config = dict(
    arch='vit',
    model='sound classifier',
    dataset='acted Russian speech (Dusha)',
    train_examples=26041,
    noise_aug=0.01,
    time_shift_ms=50,
    n_mels=64,
    hop_length=320,
    input='log_mel',
    spec_augment=False,
    win_length=512,
    targets=['emotion'],
    num_classes=4,
    norm='layernorm',
    norm_position='pre',
    hidden_act='gelu',
    mlp_ratio=6,
    head_dim=48,
    fused_qkv=True,
    bias='none',
    qk_norm=False,
    parallel_block=False,
    inner_norm=False,
    drop_path=0.1,
    patch_size=[64, 4],
    layers=14,
    width=256,
    positions='conv',
    pooling='class_token',
    register_tokens=2,
    loss='binary_cross_entropy',
    init='lecun_normal',
    residual_init='none',
    optimizer='adamw',
    learning_rate=0.0012,
    beta1=0.9,
    beta2=0.999,
    eps=1e-10,
    max_grad_norm=1.0,
    gradient_centralization=True,
    ema_decay=0.995,
    max_steps=10100,
    batch_size=384,
    epochs=148.9,
    lr_schedule='cosine',
    final_lr_fraction=0.1,
    warmup_steps=500,
    weight_decay=0.0,
)
Rows from block 4, named by matrix and row number. Rows with one number belong to one neuron. Each number is 128 + 32 x the weight over its row's rms, rounded and kept within 0 to 255. All counts start at 0. After the name is the row's rms in percent of the matrix's.
# fc1: MLP up (model.blocks.4.mlp.fc1.weight, 1536x256), inputs 0-255
# fc2: MLP down (model.blocks.4.mlp.fc2.weight, 256x1536, transposed), outputs 0-255
fc1.769 085 [ 89 147 114 124 232 103 127 146 131 106 140 119 145 192 124 117 127 150 142 179 116 142 148 139  46  91 101 158 134 134 137 134 113 182 145 174 160  96 142 122 124  61 141 106  93  72 155 140 156 191 158 161 106 105 125 114 101  93 154 130 159 143 166 160  97 142 169 115 137 145  90 101 166 113  53  88  69 131 184 111 120 173 170 113 120 137  97 125 142 132 139 167 116 102 155 113 185 103 174 150 139  95  96 135  96  83 141 129 175 139 103 105 126 145 112 162 121 150  55  99 117 121  68 166 122 168 192 169 180 135 127 139 173 112 110  95 111 218 106 177 126 175 157 151 133 141 166 172 116 104 105 133 149 121 113 109 151 104  72 114 177 167 106  80 117 130 152  80  78 174 181 124  71 134  79 108 126 137  60 109 138 131 152  84 138 107 137 164 116 112 134 170  94 116 147 156 125 158  77 136  82 144 110 185  71 123  91  96  56 123 112 106 200 109 109 124 109 102  96  85 116 123 135 173 112  91 131 114 111 108 150 120  96 121  94 159 107 101 101 159 156 186 127 139 117 160 147 135  46 103 107  93 102 132 121  79]
fc1.770 093 [104 159 132 114 141 179  89  87 124 135  70  96 153 169  80  67  82 160 178 116 118 129  95 157  62 129 156 165 107 148  88  98 121 144 111 171 190  82 188 158 118 108 159 116 139 101 110 117 122 144  75 134 146  92 107  93  94 174 102  53 193 116 100 205 153 109 169 150 131 108 100 108 136  96 113 131  78  63 146 194 145 106 125 160 151 163 161 161 106 105 132 112 179 127 117 131  89 113 152 157  98 105 112 112 124 138 184 148 155 115 133 111 111 200 108 152 122 135 147 136 121 106 110 128 146 178 123 159 165 139 101 148 135 137 121 168 142 117 100 194 113 126 130 105 121 125 162 156  88  90 150 147 211  40 220 134  83 144 155 149 109 129 102 138 107 186 131  78  79 141 125 166 160 120 122 105 161 123 113 136 122  82 137 123 117 143  78 142 164  86 131 213 109 102 131 135 126 144 131  75 111 117  88 125 121  92 125 164  94  93 108  99 169  96  93 115 126 152 131  90 123 141 134 120 103  66  97 121 146 180 110 106 129 134 136 133  54 140 112 150 152 126 122 208 122 173 111 116  59 202 130 119 189 140 162 114]
fc1.771 097 [146 209 152 179 122 142 122 130 129 189 135 132 128 108 119 138 152 143 167 120 169 147 106 122 114 151 159  55 115 108 143 132 156  95 113 167 107 101 159 151 117  80  75 154  77 141  84 102  99 123  64 116 137 112 136  87 106 178 157  60 112 133 104 110 142 150 108 101 136 128 107  87 157 153 129  92 165 151 129 190 115 109  95 100 171 166 159 106 167 119  80 102 161 131 131  85 100 154 159 161 162 144  67 111 118  93 126 107 152 111  80  57 113 118 137  98  60 148 122  90 149  96 114 174 144  67 135 181 104 154 192  87 135 132 109 159 147 195 121 165 136  81 136 111  76 104 202 124 120 139  87 129 150  47 136  66  97 136 109 124 169 156 130 102 123 157 147 155 101 144  91 158 174  97 150 163 102  83  48 150 163 127  99 158 140 117 155 136 147 104 171 104  97 128 151 111 119 113 134 137 161 157 113 201 103 157 170 149  97 176 137 136 141 115 135 150 173 165 208 135 146 162  92 105 116  80 177  77 129 131  97 152  90 122  89  94 107  94 199 129 137 111 139 163  99 119 174 146 127 142 135 118 134 163 156  44]
fc1.772 101 [ 93 203 150  97  82 143  56 143  95 141 124 130 146 126 109  84  48 209 141 169 130 128  94 117 111 115 147 126 105 157  75 187 156  67  55 147 116 148 173 124 117 144 186 131 136 106 146 131  93 124 131 119 155 119 121  91  95 185 138 187  88 124  71 168 113 136 182 124 137 119 103 100 167 126 106 129 141 145 129 125 160 162 143 128 146  91 184 109 146 140  82 132 143 166  92 130  97 114 140 147 116 108 132 131 110 182 152 177 204 116 113  53 140 115 164 135  75 105 117 122  87 166 113  83 108 137 161 123 140 116  93 144 106  86 127 109 150 129 150 133 138 107 146  96 146 105 142  84 174  81 179  92 193 148 129  78 143  79 173 124 191 106  92 103 101 125 145 141  94 129 101 142  69 101  98 150  90 133  74  96 139  99 100 126 101  93 132 178 137  91  98 200  63 134 146 105 110 110 153 149  90 101 204 179  72 123 112 124 124  50 156 119 127 130  81  92 118 121 169 119 143 101 129 145 174 119 163 151 165 134  77 133 111 165 142 156 108 126 131  95 136 113 137 185 120 127  76 166 153 152 145 191 170 186 142 124]
fc1.773 097 [ 83  87 118  90  70 105 158 121  74 176 169 151  67  85 150 123 113 113  95 116 144 148 142 162 121 154 160 122 120 100 137 152 112 117 125  66  80 132 159 102 107 105 114  81  99  99 138  87 114 144 159 129 149 176  98 159 110 161 135 211 125 117 115 125 121 152 150 117 160 104 162  82 117 160 146 211 126 130 108 194 141 128 107 171 130  73 188 135 154 115  82 103 111  92  98 118  97 154 125 167 121 112 121 162 165 178 125 128 171 103 152 170  76 162  99 119  99 206 128 141  67  85 112 124 166 141 145 185 144 128 123  99  65 116 114 197 131  81 174 137 158 104 113 150  94 155 150 135 184 160 159 141 101 128 134 113  53 182 186 149  96 124 112 112 133  95 151 105 134 155 109 143 133 125  66 129 143 167 110 166 115 133 199  36 121 104  96 100 178 163 119 119 121  63 128 157 116 100 173  98 165 175 177 177 158 173 166 134  73 135 121 115 172 136  58 119 103 153 111  86 165 155 157 140 113  87 128 131 149 133 116 110 103 123  96 171 129 152 132  63 146 169 151 144 138 141  89 133 156 147 113  92 163 114  89 160]
fc1.774 097 [140 144 121 120 130 140 108  90 119  90 162  88  95 156 134 144 130 149 150 179  92 117 135 150 100 126 188 119 109 163  65  78 115 116  77 104 195 125 193 108  62 147 121 102 145 108 114 118 143 124 175 136 126 126 130 112 165 125 103 179  90 164 109 172 164 192  87  70 181 171 121 102 121 108 128 138 174 148 186 156 127 107  99 148 160 140 179 104 140  90  58 128 110 107 100  46 115 134 133 138 161 132 165 126 171 162 130 141 160 116 156 125 149 150 113 141 118 144 112 111 141 108 152 193 133 133  78 156 165 135 146 153 128 130 114 182  76 177 134 154 130 122 154 133 145 179 183 151 116  93  94 167 153  94 142  82  47 187 150 109 168 141  93 117 184 120 111  96 133 111 157 148 186 116 158 159 131 107  49 138 132  73  98 137 124 107  79 125 186  67 114 113  98 127 137 141 182 117 173 141  96 121 130 145 142 149  68  92 143 175 182 126 116  78 120 173 135  99 159 112 103 156  72 109  78 102 122 132 184 105 116 127  75 123 150 130  87  99 148 135 187  64  74 132 139 102 106 131 141 112 154 215 127 125 106 178]
fc1.775 107 [130  82 174 167 137 177  94 143 147  71  79 125 197 143 189 154 127 154 131 140 125 168  76  91 102 189 181 149 125  77 157 145  69 127 153 199 175 139 140 124  99 152  93 147 110 139 118 139 132 148 123 179 135  96 192 122 140 132  96 108 120 103 127 109 180 153 135  93 105 120  78 115 143 104  97 122 168 162 157 163 148 168  84 112 166 123  95 198 113 135 102  81 163 152 100 127 147  99 130 151 137 121 148 147 106 116 117 138 167 104 122 101 109 135 162 141 128 145 133  73 120 129  43 159  90 117 147 146 106  95 118 126 148  46 117 111 122 127  71 183 105 112 151 111 110 135 135 133  70 133 134 142 114  87 165 138  94 150 101 140 173 189 123 152 151 170 157  57 179 165 145 154 125 195 120 124  99 129  73 166 100 136 122  98 142  66 130 125 128 110 170 142 109  90 151  87 148 156 134 135 172 106 117 134  66  54 158  84 116 103 104 152 155  93 104 107 146 155  69 100 134 162 100  81 126  73  79  71  97  73 155 160 133 146 107 171  65 115 138 113 138 116 149 151  75 127 171 103  97 165  59 117 189 101 146 133]
fc1.776 119 [210 116 157 110 161 176 154 131 149 172 179  59 111 116 134 104  68 177 155 129 153 129 152 120 130 188 138  79 110 112  88  87 132 122 105 107 185  79 167  67  90  82  90  70  97 164  96 132  91 180 128 122 137 162 138  85 135 151 105  86 178 128 136 181 146 179 120 128 165  84 138 100 104 123  94 130 200  74 115 170 167 141 159 149 142 116 128 160 128 126 111 111 188 120 118  98  75 134 177 109 162 183  97 146 115 166 152 177 134 122 113 124  99 142 117 114  89 107 138 154 146 160  97 119 102 152 124 127 119 145 143  63 162 174 139 191 148  61  86 139 150 121 145  61 112 140 127 213 144 139 167  75 169  99 152 126 131  83 147 131 122 127 123 117 124 130 100 137 114 128  82 103 139 136 119 119 104 132 148 124 145 117 150 129 151  89  98 101 162 146 158 152 113  84 111  89 215 115 150  95 134 102 153 148 127 123 156 116 144 119 115  80  67 132 105 100 126 160  50 142 152 172  66 132 109 130  80 167 127 108 130 150 131  89 126  96  64 198 115 142 157  52  89 162 145 128 137 136  78 126 111 180 157 109 193 123]
fc1.777 091 [132 156 119 109 153 142 120 172 128 159 143 136 114 134 100 176 110 152 182 188 195 134 131  84 138 159 143 145  88 106 156 147 133 104 107 117  76 109 103 171 118 129 168  59 112  95 144 124  98 121  80 123 148  92 126  85 101 120  57 147 114 131 140  94 152 118 122 160  73 131 156 123 178 142 138 170 174 125 154 164 156 112 119  60 143 149 168 126 151 103 160  92 104 160 131  86 110  95 162 119 124 119  94 112 166 121 149 120 185 109 159 134 119 160  99  97 140 114 158 149 156 125 118 174 123 140 134 157 206 166 152 176 171 150  92 173 140 138 119 169  86 162 137 134 145 166 171 149 165  94  80 129 137  96 142 126 142 139  62 156 143 118 104 102 155 193 112 106  93 152  90 148 199 203  91 125 129 119 151 144  65  47 161 113 130  55 127 136 143 101 131 174 111  85 147 137 198 153 189 153 186 128 117 154 141  26 118 110 135 112 112 163 110  98 171  78 117 128 142  57 144 211 117 157 161  97 106 179 112 143 112 167 116 176 119 124 121 179  90 139 112  95 132 177  94 112 102 133 104 106 180 119  87 105 115  89]
fc1.778 100 [141 111 124 106 125 135  81 174 153 121 118 155 113 107 153 147  67 150 131 131 124  86 146 136 201  76 112  92 169 137 124 156 148  61 155 179  79 124 183 116 147 153 165 193  62 100 117  98  98 144 114 102 140 165 127 153 146 102 139 132 117 158 120 137 167 131 118 110 107 145 147  95 138 149 154 136 163 131 156 130 136 167  84  88 144  93 137 137 147 184  98 125  86 124 110 158  74 134 106 145 205  72 150 158 139 106 171 178 139 151 112 158 120 106 137 124 172 147  48 149 121  88 161 149 104 175 139  78 190 124 100 141 113 150 123  96 103 115 167 149  84 129 169 130  88  48 129 100 152 140  74 107  85 139 124 118 114 136 141 112 136 107 137 107 148 139 116 165 149 132 100 196  90 108  61 121 132 188 115 194 157  88 194 175 136 161 179 200 155 155 183 150 136 113 120 133 133 153 154 102 155 151 134 173  84 147  87  28  73 142 145 188 121 174 106 109 127 154 139  87 134 184  94  97 152 103 188 129 100 140  80 160 117 113 101 159 145  90 157 138 136 118 190 154 134 176 106 128 154 161 118 144 129  84 142  79]
fc1.779 092 [203  85 128 134 162 124 124 131 148 131 162 113 107 142  91  97 120 146 159 175 136 162 119  92 151 185 148 114  88  53 118  73 173  96  48 110 140 135  93  93 105 138 115  86 114  96 130 120  93 166  88 158 132 147 163 134 118 138 123 108 101 137  70 137 119 126 108 157 111 152 176 104 144 103 166 138 138  96  75 171 178 186 178 137  22 123  95 108 152 117 114 100 202 128 140 136 107 125 149 123 131 127 136  97 194  92 121 147 216 125 110 163 102 160 167  92 127  80 163 148 109 108  59 113 118 184 184 138 133 168 126 105 148 142 100 163 125 155 134 163 154  48 125 147 112  99  93 192 176 115 106 176 171 145 185  99 136 134 147 106  92 107 159 135 139 162 134 157 102 103  98 108 140 162 162  80 134 116  94 101 175  81 155  94 154 136 150  75 136  88 166 169  79  83  98 160 156 126 139 132 162 140 103  86 143 100 155 137 119 106 134  99 134  92  89  75 116 100 147  80 174 146  96 137 150 119 176 116  87 156  86 145 122 123 125 113 138 100 171 115 184  77  94 114 115 126 168 165 103 131  98  88 100 146 196 109]
fc1.780 085 [186 115 131 125  68 103  92 212 176 140 105 120  98 138 134 141 133 183 111 162 140 141 122 153 111 164 102  70 121 150 113  76 122 108 127 155 172 129 124 163 103  69  95  75 143  82 106  55 133 145 100 117 126 111 100 153 144 182 144 136 139 176 132 133 134 153 168 109 120 122  95  43 171 100 157 125 132 145  48 142  69 187 142 132 147  66 110 160 130  69 118 119 118  90 132 103 136 113 158 136 128 146 101 155  97 150  84 133 169 124  78 133 156 100  93 133 127 141 123 157  79 195 105 117 145 152 131 133 141 152 160 139 126 145 114 164 117 132 150 149 119 122 105 108  97 132 150 145 160 117  74 158 153 194  99 143 102 148 169 132 151 128 201 101  83 171 105 122 131  77 117 154 136 118  88 101 148  61  94 134 142 111 148 111 163 149 194 118 120  88  86 169 142  64 138 106 146 181 106 130 136 172 100 131 105 169 138  88  84 180 219  99 139  77 154  88 169 128 159  45 185  92  89  88 136 121 149 153 185 117 169 175 138 165 112 125 163 112 120 146 122 125  91 146 145  32 153 110 149 138 145 140 121 102 125  97]
fc1.781 103 [ 79 158  91 116 102 127 114 134 110 188  98 143 127 147 117 144  95 150 103 162 144 100 154 194 142 107 166 191 110  75  86 158 171 126 156  97 131 101 167 109 105 142 164 109 129  47  97  84 120 154 154  87 133  81 112 145 151 170 163 127  88 115 109 127 158 103 197 126 165 159  92 118 143 120 121 145 141 110 106 119 106 197 122  47 144  96  99  84 148 137  75 121 135 111  59 137  67 117 122 173 140 144  71  50  93 137 137 102 223 102 180 121 122 136 121 163 139  99 155 172  80 131  98  78 155 126 117 102  91 182 123  86  80 103 131 131  97 169 142 154 127 117 173 124 104  68 120 127  57 121 101 161 118  87 143  80 156 159 139 134 114 119 115 103 149 155 136 171 127 167 164 135 126 101 123 119 169 211 115 116 165 131 150  77 110 106 124 155 130 100 113 167 103 121 164 175 103 179  94 149 144  77 101 129 139 145 114  63  51 144 117 137 124 148 129  68 145 162 156  98 144 169 136 135 103  90 170 127 137 104  77 114  95 157 109  63 131 114 111 130 140 150 126 177  51 105  88 130 118 142 176 167 139 103 146 102]
fc2.769 078 [159 114 137  64 115 130 132  88 111 112 107 136  92 133 128  94 136 137 120 106  77 130 122 141 148 179 149 155  91  94 115  95  90 139 177 120  99  80 130 131 110 169  99 227 109 150 188 154 142 115 137  76 102 150 144 103 156 132 128 113 138 118 179 175 116 160 124 145 112 168 140 192 107 176 206 174 152 165 115  64  76 100 115 149  83 164 139 147 124 134 131 153  70 100  98 170 208 168 122 162 158 147  77  89 113 186 153 134 114  80  61 148  99 165 112 127 153 155 158 111  79 113 117 110 112 128 130  68 118 146 122 169 143 146 115 102  97 128  40 102  63 146 193 196 114 141 127 147 156 153 117 170 141 139 159 155 127 159 139 144 117 121 113 123 182 123 130 147 145 128 125 169 115 142 136 104 104 131  92 179  39 139 152 151  63 124  89 162 190 119 129  98 156 120 174 186 167 197 159  86  92 191 134 146 140 133 154  93 140 151 150 179 127 115 147  92  97  97  88 122 125 131 114 109 139  79 136 150  97 112 139 152 150 150 143 121 181 111 170  89 194  90  82 155 117 122 139 108  98 111 172 132 143 173 132 121]
fc2.770 089 [126 118 134 124  95  79 177  87 107 159 109 144  95 155  92 120 138 129 150 164  99 109 104 153 120 157  77 115  62 117  83 167 168  82 137  67 110 125 155 126 101 148  97 122  96 125 140 109 142  95  95 132 153 152 167  85 101  75 150 140 159 197  66  81 144 168 127 119 100  96  85 122 162 157 141  47 123 139  99 136  87 112 125  97 167 165 154 174  84 156  92 100 139 136 153 155  72 110 140  84 145 163 207  88 157 129 146 138 195 114 133 141 152 159 153 164 103 170 161 121  99 112 106 137  90  54 163 130 136 196 167  72 172 127  81  93  81 136  90 162 165 104 245 150  55  87 174 137  84 143 168 120 106 103 118 109 131 134 114 175 107 149  93  95 180 147 152 143 135  74 131 168 170 145 139 109 157 161 144 117 142 163  85 121 115 112 144 124 174 147 134 130 113 128 145 113 126 139  77 140 149 128 137 100 121 102  73 116 137 159 195 158  95 119 135 129 164  75 158 132 166 129 112 110 175 104  87 142 153 126  66  99 135 124 125 147 117 131 129 100 129 134 103 170 120 224 151 131  95 143 155 109 179 133 142 169]
fc2.771 083 [ 82  92 124 100 102 127 142  86 123 119 162 175 129 143  55 143  88 133 111 101 116 103 134 149  96 182 115 146  88  57 129 156 117  82 162 163 122 151 137 126  98 136 126 141 115 114  92 112 116 106  81 174 146 142 138 124 144 155 133 150 119 161 150 163 147 125 143 122  50 134 124 115 160 141 129 153 147 122 120 150 116 152 123 120 131 121 138  85 112 146 117  74  64  98  99 182 150 112 143 151 131 117 125  53  68  93 136 179 211 120  66 126 159 109 166 119  92  85  89 116 127 126 105 157  92 157 194 189 175 121 139 157 117  73 164 134 123 140  79 179 135  86 129 143 165 143 174 108 152  77 125  98 197 144  97 116 112 101 117 120 142 116 137  83 170 111 115  91 116  82 118 164 213  82 117 132 178 121  48 162 127 116 153 158 102 155  88  89 100 109 137 194 120  63 152 128  77  83 154 149  79 174 118  76  96 160 144 167  88  99 156 151 101 111 186 129 150 135 144  67 100 174 134 115  96  99 130 114 129 135  98 148 148 170 160 154 177 166 116 146 124 109  82 175 101  75  60 145  81 190 158 140 146 133 133 160]
fc2.772 096 [110 107 159 118 156 129 159  88 176  81 146 154  88 132  89 163  51 122 135 161 134 138 161 141 126 175  98 131 122  55 123 153 148 129 120 106 131  98 162 151 142  92 112 129 106 161  81  92 141  61  85  95 129  88 182  73 128 146 107 131 122  86 118 121 140 112 129 111 109 177 129 184 152  97 107 118 161 143 156 119 148 152 106 106 201 138 114 130 142 145 140 100 164 111 150 110  56 113 145 120 167  87  99 138 153 109 189 209 206  76  37 104 113 143 128 123 105 131 127 144  94 128 109 135  95  85 121 157 171 147 141 124 115 135 109  73  95  92  63 215 109 123 174 143 112 145 209 145  81  65 120 147 134 125 134  80 117 142 133 104 160 171  99  73 136 119 143 136 128 157 169 191 172 146 124 100 144 102 105 189 126 160 100  84 155 136  78 129 102 125 139 107 113  96 169 151 102 132 157 131 133  72 102 159  94 146 123 145  99 122 195 194 126  87 158 135  89 159 183 114 172 151 137  54  95 118 118 122 125 171 123 160 144 166  76 117 141 106 175 137 138 161 128 160  94 168 112 130  65 112 181  93 137 138 121 116]
fc2.773 090 [144 172 144 149 115 151 123 170 108 113 130  76 160 128 167 103 137 137 117 119 142 122 142  96 152 131 185 118 196 111 121  84 187  58  98 149 124 104 129 147 105 156 144  55 174 121  88 124 117 155 164 172 110  92 116  96 182 156  88  84 135 111 140 108 151  92  70 107 163 157 136 119  74 129 174 138  65 102 134 155  85  48 128 102 139 116 110  96 163  86 201 142  90 138 210 101 115  92  68 146  97 152 160 113 129 100 175 138 106 149 173 143 158  63  91 140 154  98 139 140 199 144 118 144 111 178  90 137 108  79  80 114 162 105 131 121 186  85 109 165  98 161 111 153 124 143 118  84 135 155 118 116 133 162 172 179 127 121 135 106  89 192 125 202  95 143 104 174 126 131 146 134 144 123 149 183 114 117 156 124 109 125 166 170 154 165  97 151  60 110  72  61 146 133 122 128 161 143 138 135 108 117 120 148 117 102 142 152 171 104  86  90 159 185 164 108 150 126  86 138  83  87  78 147  84 119 148 140 131 128 157 131 111 139 164 133  98 146 108  81  91  94 125  79  61 142 129  99 139 112  99  58 117  82 138  77]
fc2.774 091 [ 14 107 133 106 133 149 133  45 129 128 152  92 131 112 160 151  76 127 135  93 101 191 106 163 160 159 110 148 112 105 156  88  36 142 203 122 137 157 147 148 149 127 143 148 128 141 119 102 119 106  94 132 116 124 170 165 110 142 126 102 143 100 117 114  86  75 123 120 146 127  57 143 105 176 138 125  88 115 184  88  64  97 120 127 158 160  65 191  92 152 132 114 105 110 128 132 167 180 101 178 128 130 145 130 141 126 137 117 178 138 145 165 145 117 151  99 207 118 153  74 143  73 122  95 163 116 176 155 103  83  90 124 140 117 150 128 109 104 184 129 134 126 151 130 169  90 170 137 131  67 126 120 154 158 142 156 128 154 151 143 140 144 129 106 100  99 181 117  84 163 120 142 142  90 137 150 195 106 142 135  74 209 141 168 113 120 127 101  68 134 101 153 125 174 116 146  75 131 113 137 103 206 130 158 112  93 109 119  63 127 122 180 141  66 136 151 136 137 120 160 147 156 170  61  88 110 214 101 147 139 122 141 177 119  97 100 144 147 136  68 128 128 112  84 127 179 133 115 157 137 154 144 174 192 104 157]
fc2.775 110 [156  81 132 122 127 123 113 136 128 160 139 155  88 141 113  67  83 149 143 158 112 153 137 151 122 186 133 134 142  86 111 133 115 124 148 110 140 133  96 119 120 114 147 162  93 143 121  96 148 109 102 119 131 155 113  52 192 133 110 157 136 167 119  91 126 194 103 118 129 173 111 145 138 139 139 130  98 137  74 111 174 135  95 147 151  91 189 119 140 152  57  97 160  58 104 144 107  98 153 115 106 124 111  84 103 140 163 172 207 113  84 146 186 100 135 214 144 153  36 105  67 135 148 137  80  74 108 133 122 103 182  49 135 115 145 169 120 133  52 140 148 100 123 188 113 147 137 120  98 124 135 156  96 194 120  77 135 100 168 152 139 153  75  77 122 109 131 178 186 119 153 181 145 107 149 103 128 115 159 122 143 169 139 122  79 116 121 126 193 169 134 127 123 108  80  86  79 140 113 135 139 123 136 116  83 207 100  95  83 137 102 181 146 184 132 184 155 177 161 131 190 100  98 149 126 139  73 110 172 148 120 147  98 116 144 101 154 134  92  98 159 146 126 161 115  87  65  82 109 145 124 112 120  70 100 149]
fc2.776 158 [102 121 167 157 125 138 122 121 194 135  97 163 112 131 132 110  92 166 117  89 142 160 115 125 169 182 129 128 200  93 132 131 112  94  91 171 182 100 178 157 127  87 127 169  94 142 121 135  76 145  95 181 177  75 168 118 102  87  82 140 154 166  82 148 191 126 114 125 129 148 115 109 171  84 103 103 151 131 105  89 129 153 151 130 172 181 107 118 186 136  85  81 181 125 143 116  90 102 148 123 158 135 133 138 100 108 150 125 179 102  98 110 156 167 155 158  87  71  72 145 136 150  78 167  48 140 119 159 171 155 119  82  94 149 134 101 108 142  83 123 115 114 105 128 106 147 126 177 123 150 115 124 152  97 185 161 152 134 137 130 139 112 152 131 106 145 180 133 134 155 129 119  92 147 113 153 125 104  86 159 152  67 102  94 205 129 133 151 127 120 181 177  94 117 187 103 176 174  80 137 155  58 171 110 120 124 166 150 104 154 138  82 117  72 122 112 152 114  95 120 145 209 132  80 156 135  68  83  48 114 172 158 144 148  90  74 131 143  99 116 154 102 130 166  94 165 153 167 135 107 119  78  90  87 167  66]
fc2.777 085 [126 101 113 109  81 173 151  65 121 130 102 118 119 195 135  95  96  80 136 140 139 138 126 112 121 197 121  75  56 115 114 139 149 121 161  56 173 152 145  93 124 136  88 130 122 175 139 185 120 104 163 127  99 127 176 126 175 161 107 123 115  99  85 114 121 167 116 117  98 120 114 122 145 165 108 142 110 145  96 145 158 175 162 132 124 132 129 151 143 131 139 106 184 111 107 139 113  70 112 141 119 106  93 126 116 129 133 168 155 102  58 105 132 134 181 198  70 127 181 137  84 141 134 116 110  16 113  98 134  91 141 123 151 146  82 162 165 142  15 140 145 131 128 147 120 193 116 143 101 122 153 196 133 123 100 107 122  93 126 133  96 114  84  83 195 108 138 166  68 136 123 205 128 146 129 149 116 111  82  97 126 163 147 106  97 107 135 111 189 129 155 133 110  62 165 152 158 142 132  64 127 145 145 117  68 125 122 120  56 128 194 166 183 128 100  97 140 151 102 149 171  99 117 154 183 110  87 122 152 117  67  90  86 117 153 104 182 107 138 170 132 152 130 204 136 167 172 111 120 100 136 154 115 121 147 111]
fc2.778 084 [133  96 126 145 146  76 122 139 117 113  77  74  55 141 145 157  80 150 162 153 173 125  99 151 107 194  89 125  78 100 168 138 178  94 132 129 166  99 178 200  87 125 123 117  88 114  99 117 149 102  56 159 109 141 105 146  89 119  22 152 102 166  94 149 140 114 145  92 147  96 151 116 166 117 126  73 125 159 122 131  99 113 189 137 127 173 137 126 164 165 147 108  79 126  82  82 125 129 144 121 147 106 121 183  99 150 168 163 203 106  80 113 103 159 164 132  82 106 136 120  98 107 133 151 128 135 163 131 107 133 175 144 133 159 117 135 136 139  93 117  92 140 190  93 103  89 192  97 115  79 157 145 147 101  89 106 125 130 141  95 206 171 166  90 136 164 149 133 101  78 119 118 139 165 158  98 165 148 104 133 147 116 145 123 144 119 142 153 121 144 148 180 104  83 167 102 133 169 144  90  94  75 172 183 107 102 165 120 100  87 169 137  81  89 139  98 113 107 128  88 150 177 141  96 139 105  44  88  73 179  97  83 136  59 114  93 147 136 143 112 124 122 102 141 100 130 119 154  67  85  97 138  92 191 143 115]
fc2.779 088 [129 113 103 133  87  99 160 136 130 118 189 108 149 166 104 110 170  80 139 129 150  85 123 101  92 118  95 127  98 125  84 154 139 107 217 109 119 121 132 157 103 165 166 121 151  85 126 161 143 115 115 118 128 184  63 119 172 158 103 118 128 104 130 114 139 105 146 170 147 136 169 148 208 142 155  94 143 142 189 153 147 110  84 110 114  81 178 124 128 179 102  61 178  93 122 134 165  95 165 128 101  89 126  95 147 109 166 123 171 160 130 145 107  68 125 199  96 146 135 147  74 104 162 146 121  74 145 146  92 163 166 102  84 110  65  91 133 158 139 127 134 153  87 138 113 135 151 119  98  80 130 175 140 121  71  94 103  88 136 134 157 156 116  76 128 113 137 101 145 100 110 177 175 107 114  69 149 148 101 122 209 127 121  82 126 142 183 108 169 125 114 168  82  88 101  81 103 119 189  71 131 145 102  80  99 175 174 100 106 123 162 171  92 164 156 107 134 205 180 127 206 106 128 108  88  87 114 173 148 155 102 154 130 116 125 147 185 134 109 159 139 175 122 150 149  88  93 130  59  75 142 167 117 132 121 155]
fc2.780 079 [154 127 205 106 150 123 119 127 111 157  79 136 112 140  73 146 114 136  90 129 116  95 152 162  84 123 130  85 105 137 103 122 124 144  84 130 117 130 164 184 123 159 171 152 112  75 121 116 147 148 141  93 142 127 134 127 206 147  85 185 120  57  92 111 162 180 143 173 119  86 156  99 179 165  98 130 207 123  78 118 128 148 122 168  90 150 142 145 138 144  63  83 134 137  82 126 130 152 145  67 138  57 150  87 106 140 128 156 127 196 183  71  97 126 104 105 120 152 110 128  90 110 167 140  99 145 127 183 124 168 179 101 118 131 167 133 121 121 119  85 127  98 131 119 109 101 148 154  51  67 129 122 123  88 168 131  90 179 123 141  97 136 170 172 124 173  87 140 124  93 133 180 146  94 146 117 162 148 137 105 213  95 161 144 104 118 140 140 158 128 129 123 101 142 154 120 128  84 137  68  77 114 122 138 180 147 149 136  96  68 116 146 166 121 160 111 152 169 204  82 163 120 128 155  99 105 157 225 178 151 126 124 154 106 136 148  96 127  83 137 112 154 125 167  48 134  90 185 128 127 178  77 157 124 118  86]
fc2.781 081 [175  90 100  46 152 117 149 166 115 154 164 106 169 156 107 163  87 163 129 125 130 141 140 163 133 141  80 122 105  75  81  94 146 155 169  98 113 149 158 120 148 126 116  89 114  87 128 108 116 161  99 159 116  51 136 144 165 132 136 165 137 169  93 116 133 126 119 115 137  72 123 166 153  91  90 132 148 134 187 139 129 163 132 128 192 164  99 152 155 119  95  32 170 124  92  62  54 118 124 117 138 145  82 119 133 149 179 130 249 149 101 103 117  95 158 155 104 111 121 105 127 152 151 123  78  91 146 130 132 110 141  82 130 159 162  96 131 156 113 158 150 132 183  94 117 138 189 121 163  74 149 166 117 145 158 128 121 107 123 126 141 201 113 105 140 112 142 175 148  90 144 174 126  89 120 139 102 200 155 180 133 106 118 116 176 103 106 105 103 123 170 186 148  87 177 110  78 115 151 113 135 170 162 175 124 156 131 158  57  84 134 153 166  75 134 137 137 137 196 116 192 197 108 116 144 142 135 143 101  74 115 171 142  96 129 142 112 119 150 146 106 115  95 175 140 118  68 116  56 117 141 164 114 142 154  89]